Rows from block 2 of the audio encoder of a small encoder-decoder audio transcriber, named by matrix and row number. Rows with one number belong to one neuron. Each number is 128 + 32 x the weight over its row's rms, rounded and kept within 0 to 255. All counts start at 0. Numbers have three digits each.
Before each neuron's rows are labels from the 100 clips, of 14976, where the neuron reaches its highest value: "strongest on" is what is common among them. Only what is clearly more common there than usual is listed. The data: read English sentences (LibriTTS-R).
# fc1: MLP up (encoder.blocks.2.mlp.fc1.weight, 1024x256), inputs 0-36
# fc2: MLP down (encoder.blocks.2.mlp.fc2.weight, 256x1024, transposed), outputs 0-36

strongest on: voice: male
fc1.126:196127064127167110076112152148094133132146114143142140064172094062150181164128145090126119095122121128203101125
fc2.126:095169147121178139113107132119106095171148176053181082059090109182123120086141153078142119185134151070139198140

strongest on: voice: male
fc1.208:150202104101103113175113136148179147177077115142150116100086149120122096088137122157142106142159107135126155140
fc2.208:161111164113129121113108086119166162138077088132030158153104166120157144223132137128101168148108144127105155097

strongest on: voice: female
fc1.337:109121160092151102117103138153133142170172126119148183140102148152105132125068101170157139150095140178146047086
fc2.337:150111102121167120153166207107120108122079135112195164120196124177150133132135127058147139103156117101130152099

strongest on: voice: male
fc1.712:160096115125104164097196123129105105090165145090147159169139134117079137124129147150079154096138091113175141088
fc2.712:140142123131102118126173094113134103141099187154173136138104107098109112164136047163121108110136114129112120109

strongest on: voice: male
fc1.82:125183135182075145142106137099163084116088093119089178080146136177100149124206157123146097093159089137107140144
fc2.82:109093147193102089140079067140115116124067141136078182099164123137117164177132126182097159186082094140086086099

strongest on: voice: male
fc1.661:152109134138148089122122084075111130129173159085082155131043125138128229141106161130113125089150167103137140141
fc2.661:130155142122165156104094113065148159101059099199054115082164118102112126162121164048125114133078141179159139115

strongest on: voice: male
fc1.359:194165117115128148150157099117171117174163085142113124141115106149139143123194131161089114118153143161071104127
fc2.359:129158095137120110142111193122155126129082080145161133112168135155142151126156107100167098155098080125131126122

strongest on: voice: male
fc1.698:166199125193086120125065145142141207112153146135150127139084139105147122164110158151086185080111103079079192067
fc2.698:142121155157115180113172139186151039117121176102184108133122143184114133031140123105132181161175120105149180177

strongest on: the word "i"
fc1.714:092187108084130107150176123115118096123127174140207181161171087072109136163118136154098157097125091139148174091
fc2.714:141184162146093173089140119074119075116158077109099095126118134159112099117141141085107135179162109077115092143

strongest on: voice: male
fc1.191:140135102123077153128133153156100151113148069127190142075131051095155123116096120150169104154116138106144110046
fc2.191:145094118124127092090085141131135156106091217158189044183100108113089133100137132119133184113130157117118127072

strongest on: voice: male
fc1.16:032120078042078129148123144143123143151134143132105175178119143111135137097085153181101078126138136122134130179
fc2.16:130140159183151096105079120113096176118085135097109048144125133128157144095141105072111138157080104120141140126

strongest on: voice: male
fc1.244:148131080099183142135177071139153112118107104114120125116127091170162128079027128152061151088077173159080094090
fc2.244:109166187060140093147120086154155120113090112138078106095137133159068118122113134178152121109120163139114142092

strongest on: voice: female
fc1.38:208089177145134134170111088090080120067125070140106121103157117135145145169090171200112107052086140098107095168
fc2.38:111104175093178098128115126147156165101106174145146149107113151213130145053101152080119154165098112189183198172

strongest on: voice: male
fc1.229:067127105167126173139127165157097124101108137098065153147130168127115189075134130209147120111127140120113132098
fc2.229:123116098178120132135129174114159087119108151144106113099166166101096109146116080099175122171082103126083127093

strongest on: voice: male
fc1.176:084100068067148138106127133098159111126116130111093110126133119195109152151102140125116105101130105140155106099
fc2.176:129111163126134131162189173187144144133166053092114135135180127087108118112079132068144099175136114156123122129

strongest on: voice: male
fc1.666:089134098122128120115151129091132091145083098107146134105096172120098159098078191141103147089114099132110086138
fc2.666:156107148150148095136137133198139230100114119161135220183104122136102068146110081177151117144089156196146154102

strongest on: voice: male
fc1.135:129151122082140131119123139135113144122128182161177092155097117177131118134127149155108130197142155148190087149
fc2.135:125097152125149140148171206136117115151094141135177092164107101116144072048121104052140105073107182161111118139

strongest on: voice: male
fc1.3:141172090110189116158109171195104092111128048076137099060116114113166109173167188130090169137094122140081126140
fc2.3:109158152127104092137136114092125094078122128119144125088089085131114080105120104122172190138141051129128141164

strongest on: voice: female
fc1.212:101112013143117090157124101133157112156085182104160151112115128120128091097126099178152193107129097117115085125
fc2.212:139105069117122164123108124155139105151122156138095165127124167134193129123070122093144210116142135139155110105

strongest on: voice: male; the word "not"
fc1.98:091123117087163131142137115163178171137082106129143138093118105139066149110082143142097144149095185106115149151
fc2.98:133174203127105078144107114143115083126094127083112139074105111139116117125103118156115103084118152131093137101

strongest on: voice: male
fc1.32:145123103149132131162071149127158170143129153135101099143095113159124139128129116150154148048147100122146145083
fc2.32:141136162189170114142117097097155124105207175166115124057109158151147135117115139116126100146148172108116143147

strongest on: voice: female
fc1.764:163078119163143149068142142144141109139140127152133036121124163108172155172136126118156149136151120199103134112
fc2.764:106135157151120096147119101139106119089138081081170118120116147158080082075151162098090084100137080107137156137

strongest on: voice: male
fc1.321:150123109089118073164107136110090191093103109124085095106159133125096131150135166169127132084161114110160181154
fc2.321:139124126158117135133121040126123150108186154185162142125121149116170116109185109107123112153088134135064124117

strongest on: voice: male
fc1.54:134129148121157120122137127142120142154115144066143109151141120159226153173168204104142100149138129141148155105
fc2.54:113126146173151111119065219082114160108153111155135089141158162179134172078130122117133149155127116122186176186

strongest on: voice: male
fc1.748:107155114114054131155124166114164180120095159075176092117142135105155083131132113151083107158150104101063113154
fc2.748:131048151110136048098111043138168136128099113147111144128125178095164129167157095113135099098129089136127138114

strongest on: voice: female
fc1.291:121097140131181185096161216094136125186145149081134153176141098102126072129126117133069143169132128093137106118
fc2.291:097141109084113076162146172096116183141078088118149162143155136191200109136073174178142177110152146221117159131

strongest on: voice: male
fc1.343:149140132146108099111141130150174192199098104127168101092137122178079145175112086088116088111155147110160130050
fc2.343:123135199146097148114173119111153032081110135157150123120143126123144113121144148061137130127130170140144110147

strongest on: voice: male
fc1.61:123145048134121135141149134134179086153155121081052118104113185176163101137137144121140137082145125146177137090
fc2.61:132099169141143120103106140097110096052154133084171160139193144172177120214118161077121128141152113073114135218

strongest on: voice: male
fc1.103:103164114106148153126163167159158197108134067087180196126112105175135086124094179142158093185125128133125168160
fc2.103:129120174107132105121078129092150088125071165086117062119074081106100167152083206039113084148169164132058099090

strongest on: voice: male
fc1.199:133128100084173083130142128068164183073159144121140116169094153133145054086145163122096136142126154139088129112
fc2.199:172134096192110126126129092153129068145193157118168156108128135155124138157063148092082107113095090187095122080

strongest on: voice: male
fc1.52:087100149157112150118144044159105117150173163071150066151174039128138087145168128153136131137105170109121118143
fc2.52:162128055095129181105110141132137112125173135081073081060121171128129110102077124043122119099180096109077132114

strongest on: voice: female
fc1.347:104161147114106110111105134122106059175139129099123114158140103096092169164112116186107127109137157109198150135
fc2.347:184051173087158167098116188156126117154126112132092118093182131126094125217094140104130157061193141136109103132

strongest on: voice: male
fc1.167:139147109113131099157038163121141096119146135138136234109106068166147111120090115168162152133171124155047151171
fc2.167:129135104103104120118088162064141133111028125179168169182122133153114145140098116123120173116129114092119141073

strongest on: voice: female
fc1.309:105110131152176152138132112118081179147102139111177178088099156168076112137095128194104172103115222116119059097
fc2.309:114105221128143044123069110130139117097090119126073183071124113114112110044102144134129118099143159096113165127

strongest on: voice: male
fc1.383:114118096121082196062089114083099118158104138088093167132132090127167082136120144117173152114088116155169157154
fc2.383:139170123193129122131073216127092176132127102108146082102145123150134139089125127050152089154115146100171157151

strongest on: voice: male
fc1.752:067133129104127166157126097161143178119146119075073120106147068122081117161087167109145119108155138115150173114
fc2.752:100132170125140056136126076203165088059104155074169151134117161154158134163110120162127117198192142136201079200

strongest on: voice: female
fc1.610:130088114150122174073103131133095096149116141110200102125155120084181172193104123102087108150074142139065135121
fc2.610:150139116103150132164091106094146132125143072093065116158154110104129103086153158132149148108155121095129061140

strongest on: voice: female
fc1.642:156067060154132107128165126132095157122128130131112148187075114114092115142113140145107096172125124148145133099
fc2.642:143154173147105120109086076065162192164115069154077100092134136172131151121092139131147202099173093144137083159

strongest on: voice: male
fc1.299:125168095079169091137084082125134128073108152103163104106147138085164181121133162114140126121109135095141108205
fc2.299:077127152125146105122081097168130198151105115125101129167155124149129116117124132107137146117131161171145124096

strongest on: voice: male; the word "was"
fc1.713:146135103116112086114102152150116056154143183120122165129100150112124142079083192095141162093131130149130094064
fc2.713:169118138135153127112080125089176202120044153182115170116134113169126137146152133075076153146073157132160159148

strongest on: voice: male
fc1.766:148141072140166160130111162128122123137141137097108095149152105108117127132095108117144077041106090092177095069
fc2.766:128159214131117121111172194112165097071170068162140128091149164151107131135108121071094155095218087129110103133

strongest on: voice: female
fc1.151:127105116097120179124145094077077129167155134150144176146127102094147115128137119172157126134100117144166080167
fc2.151:116141128123103156155087150101119153139096163149169163086089105154114126101130098124139138151153153114176121168

strongest on: voice: male
fc1.267:157153112154133047129169125156162133116185155167086140165118101148204171120094173215118186169173155092130134175
fc2.267:161133217127133125095139108175121187146138133094066107117129079104102138096145149129140095068058180098126182103

strongest on: voice: male
fc1.272:057126165146143145105035092071127104128134140138188143146133153124093111131063151150080226142161141153105105109
fc2.272:148198083156113113135089179136170129118111137149107130135149147129113117144071152132112181115128129126179155146

strongest on: voice: female
fc1.583:137090077110080168099154118094137105121126061088130159103049103144074180152115114125073098095154155181138177100
fc2.583:109101164147117174080058127091084089092140102144117048147097110112132139113139121093150192174113128119110167100

strongest on: voice: female
fc1.230:132130131099144150168168176146189131136143117162116141103144094105177140218162107202112143177099146073164133094
fc2.230:099082120117109125142074193109127125129102096152101085115158102088150142145161157048121129155085165147103055108

strongest on: voice: male; the word "he"
fc1.636:143159177141101162108117108110085113142122125158105088098173112085114108143152113120133107100132139091079129109
fc2.636:099098139113094037151051064139112184137108152197116161117061132101101122090134169118127099119143136125130106161