python train.py --dataset="read English sentences (LibriTTS-R)" --train_examples=15625 --gain_aug_db=6 --n_mels=80 --encoder_moe="top_k" --shampoo_beta=0.95 --max_precond_dim=1536
Rows from block 2 of the audio encoder of a small encoder-decoder audio transcriber, named by matrix and row number. Rows with one number belong to one neuron. Each number is 128 + 24 x the weight over its row's rms, rounded and kept within 0 to 255. All counts start at 0. Numbers have three digits each. After the name is the row's rms in percent of the matrix's.
After each neuron's rows are labels from the 100 clips, of 14976, where the neuron reaches its highest value: "top examples" is what is common among them; "loudest band" is the band of the loudest frequency at the time of the peak. Only what is clearly more common there than usual is listed. The data: read English sentences (LibriTTS-R).
# fc1: MLP up (encoder.blocks.2.mlp.fc1.weight, 1024x256), inputs 148-184
# fc2: MLP down (encoder.blocks.2.mlp.fc2.weight, 256x1024, transposed), outputs 148-184

fc1.429 104:104125156135155092111140085084142134164190134100107108122127177143115099138174149104165136136112170123153130127
fc2.429 100:104108151129099134157123142105142100119131115141153098117157114116162146121174103087107123156185120137101130133
top examples: voice: female
loudest band: 1000 to 2000 Hz

fc1.765 101:167125126120144133131143169146131148118117143131174096089084157115132135159163140165126136126112129125117158160
fc2.765 098:058113106099114136168168124072131103114097135096136138112172098113173148079079162086116124149141111153118165144
top examples: voice: female
loudest band: 250 to 500 Hz

fc1.588 104:133122130127128115120167067134134107134149157111132155154138124092142095071148119127094097100092087121108130083
fc2.588 109:136143118147175138148071105115168159107114149114107121125162116142156148200100102155131126130140108126119116144
top examples: voice: male
loudest band: 250 to 500 Hz

fc1.307 100:132092109144146109118149101087121118130085129078127117122092153143158096142129162131133102125132111119160124126
fc2.307 090:119157145123117091132166105150105114134117155134157140142104167170132134162087093134171156159103133181089099138
top examples: voice: male
loudest band: 250 to 500 Hz

fc1.122 099:136088087104122119141125114166147107105157102145139117155114132150144139096122125142118159123134153086142177108
fc2.122 094:131131102120124141114137098160110154121096148104178147113146083159131135186091119145116117131141125131187149114
top examples: voice: female
loudest band: 500 to 1000 Hz

fc1.187 104:158177125149108144136141198115140100144136154150106133154120142107088107126128150140063131117100122137108103129
fc2.187 107:129136110122111094141107090138169139126137164107106114123144131166119161194118094109101113148149159126121155114
top examples: voice: female; the word "with"
loudest band: 250 to 500 Hz

fc1.668 104:112126123122161137123085105128139148088086105100146131143168151147099168072090167117118120112122098132124119125
fc2.668 093:155098160141112078131145111130133118139147075123064115099176107134135125153171097121115134123118147129114126116
top examples: voice: female
loudest band: 500 to 1000 Hz; 250 to 500 Hz

fc1.436 099:094140091103126135165116157144135126152133139098100118148113110069157121129173148101158143100121125114093130128
fc2.436 103:142112089146131182132098130115118145107123133141117142152145102118122142127132142089138147074088133103082100111
top examples: voice: female
loudest band: 500 to 1000 Hz

fc1.16 104:117153136150120141135094107131133136151083078119128131154121146094164129087100114136144115127141113110133083099
fc2.16 113:091124119149074178163100154153128155117151149123167142129128108092123171153102168127115136104146136164119155132
top examples: voice: male
loudest band: 500 to 1000 Hz

fc1.663 102:155111139135098168102123139146099131077145141111129122111112174114140116116074142156127106103139111142095120142
fc2.663 104:126118106133113116138137125122125183145098074126131123117137078121116113148108104123152119120140129114144115130
top examples: voice: female
loudest band: 250 to 500 Hz

fc1.131 104:163111089150162133145158129085156124133116108100171131125129133119168120115082131105145139128117094128107086113
fc2.131 087:127100077101130147123136150159132109153111121153163154120135127118141187159118152126164137111141131136135114115
top examples: voice: male
loudest band: 500 to 1000 Hz

fc1.312 096:132120140143102151121136141140131109153143096155147126129126140106128115171110142085114145139105136085104130155
fc2.312 097:128112117141149141148126125143097113127162129178135109133125130165125140153132071135132131118100118121136129111
top examples: voice: female
loudest band: 250 to 500 Hz

fc1.405 098:157099142095105160176149165144109127153134091122182125136130141132126180148106137144108102110150149143122143118
fc2.405 087:106131138134126105120166182100141144113137106160138116118108113131132105131165157136148131097118129168117130123
top examples: voice: female
loudest band: 500 to 1000 Hz

fc1.270 101:152066122148115114087140121135136127126163150140069119096110112086096115150148133135123107125134140129158148103
fc2.270 096:091137195132095128117181135129136114105153158096114124137123119149147174071154113123116122181128131087089119141
top examples: voice: female
loudest band: 250 to 500 Hz

fc1.743 101:154116102124133117140119121121110134148118110131131145141101123170154115111117164099109145099137115151102176101
fc2.743 084:136166118120103086099085124169122119139105127144075104115152145140103120118116086147116143153117127124190088129
top examples: voice: female
loudest band: 250 to 500 Hz; 500 to 1000 Hz

fc1.541 098:171154123099114141132110128162133143120111129084118129112133123173110126156127175190146131150155144113159100095
fc2.541 099:098120133159144105100126165127134132136139171153086110102169105143126140158131113137114116164156134115065122128
top examples: voice: male
loudest band: 1000 to 2000 Hz

fc1.249 103:168124145154144126148100155119144118131110149146117111158138123134108088129114115159089116132124131117145129142
fc2.249 104:180143123112122122122128080137131089152102136127143109114109166136134085125115124154101131149142112143089117114
top examples: voice: male
loudest band: 250 to 500 Hz

fc1.587 099:134103145159145138126136148183107122136084148122090111156162120116082128095130153155127160082110175129141145065
fc2.587 094:154109134190139127112102143133113128117128153134087129146161138119154148115126153085135119148137131119159154129
top examples: voice: female
loudest band: 250 to 500 Hz

fc1.155 095:142101118141107094085183136169124157145137162146120119147129136108108133104158076133114145107131159101116110122
fc2.155 094:170151108115130093136149079085128120096136172111124143125127166155121086159146138103104153103110120122173142145
top examples: voice: male; the word "more"
loudest band: 250 to 500 Hz

fc1.26 094:127141089195154128140099173139096144107094114121149148103141115088164100127130120094105131127126103110158110106
fc2.26 102:137142149137143148142110143158096106096122122143086134135096156132101104148154075111110138117070133111107152119
top examples: voice: female
loudest band: 250 to 500 Hz

fc1.318 105:123125132102134083117172094196103117178152123107106142158109115155166146126140137146141132139145116082120109139
fc2.318 106:096117148144120094117142119109160130119133116082122089132106212119089158109159082100111113169114126138095102114
top examples: voice: male; the word "you"
loudest band: 250 to 500 Hz

fc1.23 102:174110148099134143174135101085140071131099110120123129140155124147144108125139185167124132102105156150123147086
fc2.23 098:179129113133115133107097133143098167133114157082144110129149119136168160153132139136135130133132113123161103124
top examples: voice: female
loudest band: 250 to 500 Hz

fc1.205 098:136130162136153094104138129139139086093098148120147157148105132156137097085117103133176084094168136180140128130
fc2.205 104:089134130154118091129120142136150111106104120089102139114153150098133138169168155090117124150168130132114104134
top examples: voice: male
loudest band: 500 to 1000 Hz

fc1.619 100:104136182105176107130115102122111106144112119151180115152116142153120111105128101164114101111167131125111158133
fc2.619 089:135142150142138121090111149100149154164143158105128143111191139110112140164110128099125136160108143180107109145
top examples: voice: male
loudest band: 250 to 500 Hz

fc1.539 098:132127079169142166128131129096142142123118101118176085130123148122138084154115150116101109123145115102084147129
fc2.539 107:127143159096154146126094137109100119101155134124076145145081154108104076142161139168114106146073137124136131137
top examples: voice: female
loudest band: 500 to 1000 Hz

fc1.256 098:077128113104156113148121100123148084136118156109106128141178159140136157086072158124124152148158104105110105143
fc2.256 099:197115127117146143099099083108134133128167161142122140142123136131120089079177148137134140104118119131118148100
top examples: voice: female; text has "not"
loudest band: 250 to 500 Hz; 1000 to 2000 Hz

fc1.176 105:155109118156106148099096129118106139138131159065119150093090131160160131143139151164117152176120079113112069112
fc2.176 104:102102101139096105099163129113144123095120113123155129124123126127158121145085127120117138128128134134123131139
top examples: voice: male
loudest band: 250 to 500 Hz

fc1.229 101:204137150150112117140142133144141122097138144082138107139140171147182109107118117163127118146132125131111090106
fc2.229 101:089111089128118122118148170128168131159150114103112123129165123114138103181097119177158118098121137136093177124
top examples: voice: male
loudest band: 500 to 1000 Hz; 1000 to 2000 Hz

fc1.19 107:161101136144163118149101147094118148142156119122155160126129192129096121134134144110132130150140085109163134150
fc2.19 100:103124151121127098109140127146107135108151099163108088112105111097093098136177150088148147125098115116086090124
top examples: voice: female
loudest band: 500 to 1000 Hz

fc1.614 096:118119099091208090158131134124152113134120104135119101156128111165078132121135137133124124120098124130117098131
fc2.614 110:128126118100108124136113134114153156158151108127125122136159144142102087146125165153123125107168134094124134114
top examples: voice: male; the word "is"
loudest band: 250 to 500 Hz

fc1.399 103:132143133125142111099139104102104149099108113117096110115131128137161101118131103115140143154123128141104185119
fc2.399 114:156155121143151161135105082146118145112114158097102113133139103124140129134101141120104126119118142163162097155
top examples: voice: female
loudest band: 250 to 500 Hz

fc1.363 093:127147130115147185130114134113146109093161106076111136134119128120112127146174113151094127128145115131143120080
fc2.363 099:078128124131109152090100156156116119164161130099121175154139120130128119119107123112131120152161147156116120123
top examples: voice: male
loudest band: 2000 to 4000 Hz

fc1.742 100:139135137121159132107106082158105136132121133130145134149137148103129160094152134147122134142141111099191120131
fc2.742 090:177117152116121121141110154137119134099123123202160146123110082111170117125171088136120119067117107168068110133
top examples: voice: female
loudest band: 2000 to 4000 Hz; 1000 to 2000 Hz

fc1.281 092:089148148104132095160091143125137098141122145124109125167141122137077149136158132125148125143134125147111150120
fc2.281 092:149123085131134142113107095152129146131141141138159105130168115130128104133132117160137099113091128179119127114
top examples: voice: male
loudest band: 250 to 500 Hz

fc1.439 099:144166137112140089104174126108125103135159158110092130162149125144095151137109109147076146118102130160117136134
fc2.439 089:132163119148120131109140152145156125162134092151097126134148093103109159097068130115115140121118131151122143118
top examples: voice: male
loudest band: 250 to 500 Hz

fc1.481 100:124122104156178141121115163123107103123123125095114133096140155129152130164139109157133124119110130115133144159
fc2.481 105:161113130144180144157149112139162143093167133117130110129085137140115115102092117162107125081112122127111131123
top examples: voice: female
loudest band: 1000 to 2000 Hz

fc1.233 100:163151151150173122108143120097193150138168159128129112147094124098147160130092144121153086167109117136143096080
fc2.233 088:172132127173133116084112102144139152145133131122137157121139110137149106173126135143142129131154110150142148127
top examples: voice: male
loudest band: 250 to 500 Hz

fc1.67 094:157122114128099093098095170131107141145103141081145112095135155118152114108104150139143122155137161124130141097
fc2.67 091:191090140097140115126121108153102112135137145135129131123113078141137154148129082122095137139167133170174065136
top examples: voice: female
loudest band: 250 to 500 Hz

fc1.182 103:152136138136148106089105140135140129113131094127120100089131111155102137175167129142185071160154105145098150117
fc2.182 098:098148154117133136127103124110096135110162150073132110143144103126133118139128128143149136153082124190092112150
top examples: voice: male
loudest band: 250 to 500 Hz

fc1.97 096:138137106145146156164132145139139147129116162130175137122132132118101128144123111118166122128177157085109152141
fc2.97 097:164136125144144139123084143117121134112161107132099091135154100151132110137080139147171142092088121091103123136
top examples: voice: female
loudest band: 250 to 500 Hz

fc1.14 099:099119114128112108111119109106111120180141150138103094108118096151127089108149143122082153151137101124116119112
fc2.14 089:150141080126140142155164127144118122144127138122083123128141098095163127176147157122146112134138123142128071153
top examples: voice: female; the word "had"
loudest band: 500 to 1000 Hz

fc1.427 096:141139113168139142142132115171151085116108094130152117129116167141107146132149116129130152143128126089112145142
fc2.427 097:114107128108109168131170116145131108186120132141128137152177107128081105151093116118157139130094111106140172124
top examples: voice: female
loudest band: 250 to 500 Hz

fc1.82 102:134146120118111145175138147159179085121100142074103105110123123155126143118126126109104106155145088115120149155
fc2.82 096:157109126153117102137122118164169120131157187157082113116184102144121136179115147157141116183185134107081121146
top examples: voice: male
loudest band: 500 to 1000 Hz

fc1.293 097:136115097110146144105155108101182108132120136126138103133124158136118194098094139150102056137144174145099147148
fc2.293 098:135112104097078147131134118095087161116137160112131144128122102121155130124104108177131120140177116166117147098
top examples: voice: female; the word "had"
loudest band: 500 to 1000 Hz

fc1.763 103:103147132096134120115123157131201143154084145103122116105116146123132076135084117123107103129141147119114116094
fc2.763 099:185147117114117135144134127131095173122135130155101107128080110154147101122144138153150130150143121145114106150
top examples: voice: female
loudest band: 250 to 500 Hz

fc1.602 101:102126085121149135157139120128152112109151147147161136190125099162131141067131161136119126082107156134099091100
fc2.602 105:139159121129140092136109115104168112125128108123097136148087130111136120136119142160103147131132123139068167114
top examples: voice: male
loudest band: 250 to 500 Hz

fc1.608 094:169166136089111099133132161144126181130133116127108120111122108185094133112136154112086132123118123148083133127
fc2.608 089:135064140116144127147122128123125114135113171128169143141136060138157115099110147112130139132118149116125125126
top examples: voice: male
loudest band: 250 to 500 Hz

fc1.146 097:169105108157123159090141140081157169115123115076085181093142109115133113100124150104130104095121146068117160127
fc2.146 109:143087134120102163140133142130174104116118113154137118154166113127107125122114140095121131116069128113140164125
top examples: voice: female
loudest band: 250 to 500 Hz

fc1.310 101:142106121112130132145139118109135121119098132155113127085134163133104138092083110137116054124133148136185172121
fc2.310 090:153099124123134124124131127131105155104125134099098105117113108170148134166202142109114107151169119112118071118
top examples: voice: female
loudest band: 500 to 1000 Hz

fc1.104 107:145142166129146116135167129125101152170095146104125120142134087123090125136119130136131113139076181144104133127
fc2.104 102:076145072113123111156109124097116105127105137107144135144138100121136136090172119134146133117127149161108156150
top examples: voice: female
loudest band: 250 to 500 Hz

fc1.365 101:091132129137137097140097127116120121156109171102137115123095126112129116149129137131141152082123137103149083123
fc2.365 100:119161119138102106124179123117159139109117125102148129124113129141129139099125139164103126157159110159123126122
top examples: voice: male
loudest band: 250 to 500 Hz

fc1.225 102:115121165095135072121110122144096158101131165122138108087112132120103156105126158116141121124118162147161158110
fc2.225 103:150137066173104093149147109139146122159160127131105114130141149144115159120130101102150125172077118103038155108
top examples: voice: male
loudest band: 250 to 500 Hz

fc1.208 099:091121151104159118134080123179122128134141137115109100102114092174114120098147131131130153102120127187154150109
fc2.208 105:128119133148093100158135152125145144141145134109116094109140155167104163098145116074143128174073123111110089099
top examples: voice: male
loudest band: 250 to 500 Hz

fc1.517 098:112110164118146115131100118169151165150124137127105124133122154107104126149097152133098123152111131117136134118
fc2.517 096:129118112133162093104092122135145114173149115089093118099147143159148105172159142135119109105102113181066099097
top examples: voice: male
loudest band: 500 to 1000 Hz

fc1.337 095:140106147117140164132158115177127162110135124163109123116099152115128131088145119156142157143157146117130154147
fc2.337 095:117114119124156121093117099097102102149137137098118177126161078108124112127110144106134129105149128145116151126
top examples: voice: female
loudest band: 250 to 500 Hz

fc1.553 100:106113081126057093100094111205142153082170102087133127140099167132124112124146157151132113133144140127117172106
fc2.553 098:108160186135165114127146133116140109145134153104137133133125123140132174106125115122128124158137134128127135122
top examples: voice: female
loudest band: 1000 to 2000 Hz

fc1.30 111:134106132123127130125072131096103147110125136134105127147173130158090123120112163164135135138103086117106154102
fc2.30 107:126098082173122120134132115127140113181144119144129098106108117143147147156152120144140125141078134156069153116
top examples: voice: male; the word "was"
loudest band: 250 to 500 Hz

fc1.296 100:122127163117138106143123114087130108107095150123152103139134120122097072134122139150128065148104138151121122126
fc2.296 102:142141133113176106134092087127112154139130124135125099087067147143138178151130106153151126123141136114131095161
top examples: voice: female
loudest band: 500 to 1000 Hz

fc1.78 096:149116114115119081113112116123147068128134129080143138095130123108150099157131129109097077105111125135108093087
fc2.78 095:139133119110131084158131131161090157095156129114137157116095164144123148113135073168133139122152124141144080130
top examples: voice: female
loudest band: 250 to 500 Hz

fc1.470 105:134123137127147090137148102121121096127143134102102153113156136179118119104130102150162153112102114120106132127
fc2.470 101:161115104135152150116097085107137138102154145114157126119118134126161154139127147128106129141080122121157140122
top examples: voice: male
loudest band: 250 to 500 Hz

fc1.616 096:095120126139159138112114127122106151093130139112126134144193121151121101111117140106138082106153157114127112125
fc2.616 094:162169143159099101110130082160119136128166113127099124119110135112123150159066116133099132136107128090089094126
top examples: voice: female
loudest band: 250 to 500 Hz

fc1.242 100:150174099108121117115099135166165116123148084132142116108136113101099133081169106163119116109109144132146091175
fc2.242 114:100163128165113186138078114137112155129116134130118142126122141083117156141154120123128141094125142101104118122
top examples: voice: male
loudest band: 1000 to 2000 Hz

fc1.11 101:181155130119132168166115146162158151148127138158143143134145143125092117153154129141122067080117125065106125104
fc2.11 105:204103162154153133159134132119129119141140149113116136136130114116119099142055129148121138151110133122088142125
top examples: voice: female
loudest band: 250 to 500 Hz

fc1.108 101:142133136122131147166134152109127137128157144128119098134149128103152159111097132085138148101102155123132099104
fc2.108 103:081152133090080107190144165130134176135168125151117116154086114105145128145114127166132122057130148166094124149
top examples: voice: male
loudest band: 250 to 500 Hz

fc1.748 109:087121119107112116109115100123128120139118140094088135108132135085118112082133129138137149087150137148171138143
fc2.748 123:104141120123129125121144140130159126117137125146088066119142116132113136119107150111098127145124126120083152119
top examples: voice: male
loudest band: 250 to 500 Hz

fc1.534 102:136086125143098115143127147141151118129126126137121114150129112128162118140119155124145125129131142152081094154
fc2.534 095:151107099113147091124106141146145127166130114143170128113140133124114118110125128119132114137089121127154148107
top examples: voice: female
loudest band: 500 to 1000 Hz; 250 to 500 Hz

fc1.352 108:079105158101152111151131083158138119152139097126092119145090151159161145109104120108120121096144118183159128122
fc2.352 100:146125141121114147117142147075132107160131111134106097121170161157151154148133123159111145173089124143126080116
top examples: voice: male
loudest band: 250 to 500 Hz

fc1.549 102:133128112115149103138096130156140124142128126121115159086118128115095123124121130140133138141114125123129164143
fc2.549 097:096141126129123120163162148134094183137111119107128141132125097112157173124169186110134124133127149159101129136
top examples: voice: female
loudest band: 500 to 1000 Hz

fc1.282 102:116151124108131158104085113131160114119108125128130149129159100120101092158178133140141096143152154121126116143
fc2.282 096:135165116136144106139172167120098124132115148156099106138173096123147149130103130152112127145120121121168123130
top examples: voice: female
loudest band: 250 to 500 Hz

fc1.276 107:119122091204112198064152135132126121129149114157139115168132137119126108145127146103104151126113140108126101110
fc2.276 111:159146159157129140142113116117109125104164140138123151112118128101078176175159118122132111109124129127080134110
top examples: voice: male; the word "with"
loudest band: 250 to 500 Hz

fc1.173 101:111163116120150160109128136147119165162116116070147142113125111106101166127163088116110120165121168115095165117
fc2.173 102:067140180123107156128140126097118136126156131142136133112188152107164177081132143051113145122149138141168151113
top examples: voice: female
loudest band: 250 to 500 Hz

fc1.469 109:131116067131144075161150148148092139122127121162136153130151123135146134173125125136122129115127092129171137147
fc2.469 122:108091137089152173134132137117126142107115161168145112120135161139089101157169135136133119105132106095110117130
top examples: voice: male; the word "my"
loudest band: 500 to 1000 Hz

fc1.433 102:115126136122140104125158147102117141115135107114104128114136169155150116115146119152110134104188087101119156074
fc2.433 110:128127153155105115125085144088162096148115092153111127138110143113121130103105089124108153102130110149129116146
top examples: voice: male
loudest band: 250 to 500 Hz

fc1.9 103:127138117174143150117076098137166095146133195153146141157123123118179104112142084117153092120147128154176132142
fc2.9 111:145138144121120087167050118114130099098123116157159100129150089125177100140115156127119138097180129136148132141
top examples: voice: male
loudest band: 500 to 1000 Hz

fc1.550 107:104119162185178143110146158143140114121141150094113171146151106109192126138142140109131107114202121116133147159
fc2.550 105:142129152163117097156098145152114130151130139137138095128116154126128108116140122101111143070127121145132121136
top examples: voice: male
loudest band: 500 to 1000 Hz

fc1.71 111:116119159130153146094166087162142116139110162128113175141101163108108128102175163137129142110143146134145141112
fc2.71 114:107110151152100091137127141112141057131155133150163120116149145171157146125087156108111118156198116104147108132
top examples: voice: female
loudest band: 500 to 1000 Hz

fc1.499 101:091111113157132172134151136133117104171133135143109124138166127114114127150116157101110102105096136126117131162
fc2.499 115:157134140112134159131115162153122103092150132145137141140126147163113138153127102114179109147115126126117134130
top examples: voice: male
loudest band: 250 to 500 Hz

fc1.492 102:133170133173140169174183150122087129124158121093123169125107143135085152151112164114137151124085143093158118126
fc2.492 104:185138132141171125145113154144150127142132142140147148158103143135148135155108069141134116103141124151128113088
top examples: voice: male
loudest band: 250 to 500 Hz

fc1.580 103:121150126198173154114118121143157155148129114116114115133119139143120099148138129122157102119101155121122160156
fc2.580 104:143095118103094094141099147111145107136161104113112129135189141113083130136142144099152138137125110133112134109
top examples: voice: female
loudest band: 250 to 500 Hz

fc1.533 102:140149127127162111126126136160150157162139107134079112147109118139098081112130110129115104133168112111118097163
fc2.533 111:158119136131086118140163116131112162124133149086130137126114169146102099164085127159134139127113127151124160127
top examples: voice: male
loudest band: 2000 to 4000 Hz

fc1.682 093:174159091140159110120162147148136133129149076100120151134133180086111136156142144111152163144141163084140108138
fc2.682 088:109164133164147087131126130118137162101133119141131120114135137149083094118109088112131144118102113137135139096
top examples: voice: female
loudest band: 250 to 500 Hz

fc1.641 103:150117129114180117101141133118128099095161093134077099158110092111129127050145136152116100100185074144130115099
fc2.641 094:109124163126093116137156120115188118109130157139125110128168128118100152153149118093150133147072113114078108107
top examples: voice: male
loudest band: 250 to 500 Hz

fc1.717 094:103131087053168145126096127116107123116100160151156118145113140107097125085116120126113154120106126123095174102
fc2.717 091:101120122138149137152130140141127129128097106112145130113163075102147099077150166088171121069172147118144105123
top examples: voice: female
loudest band: 250 to 500 Hz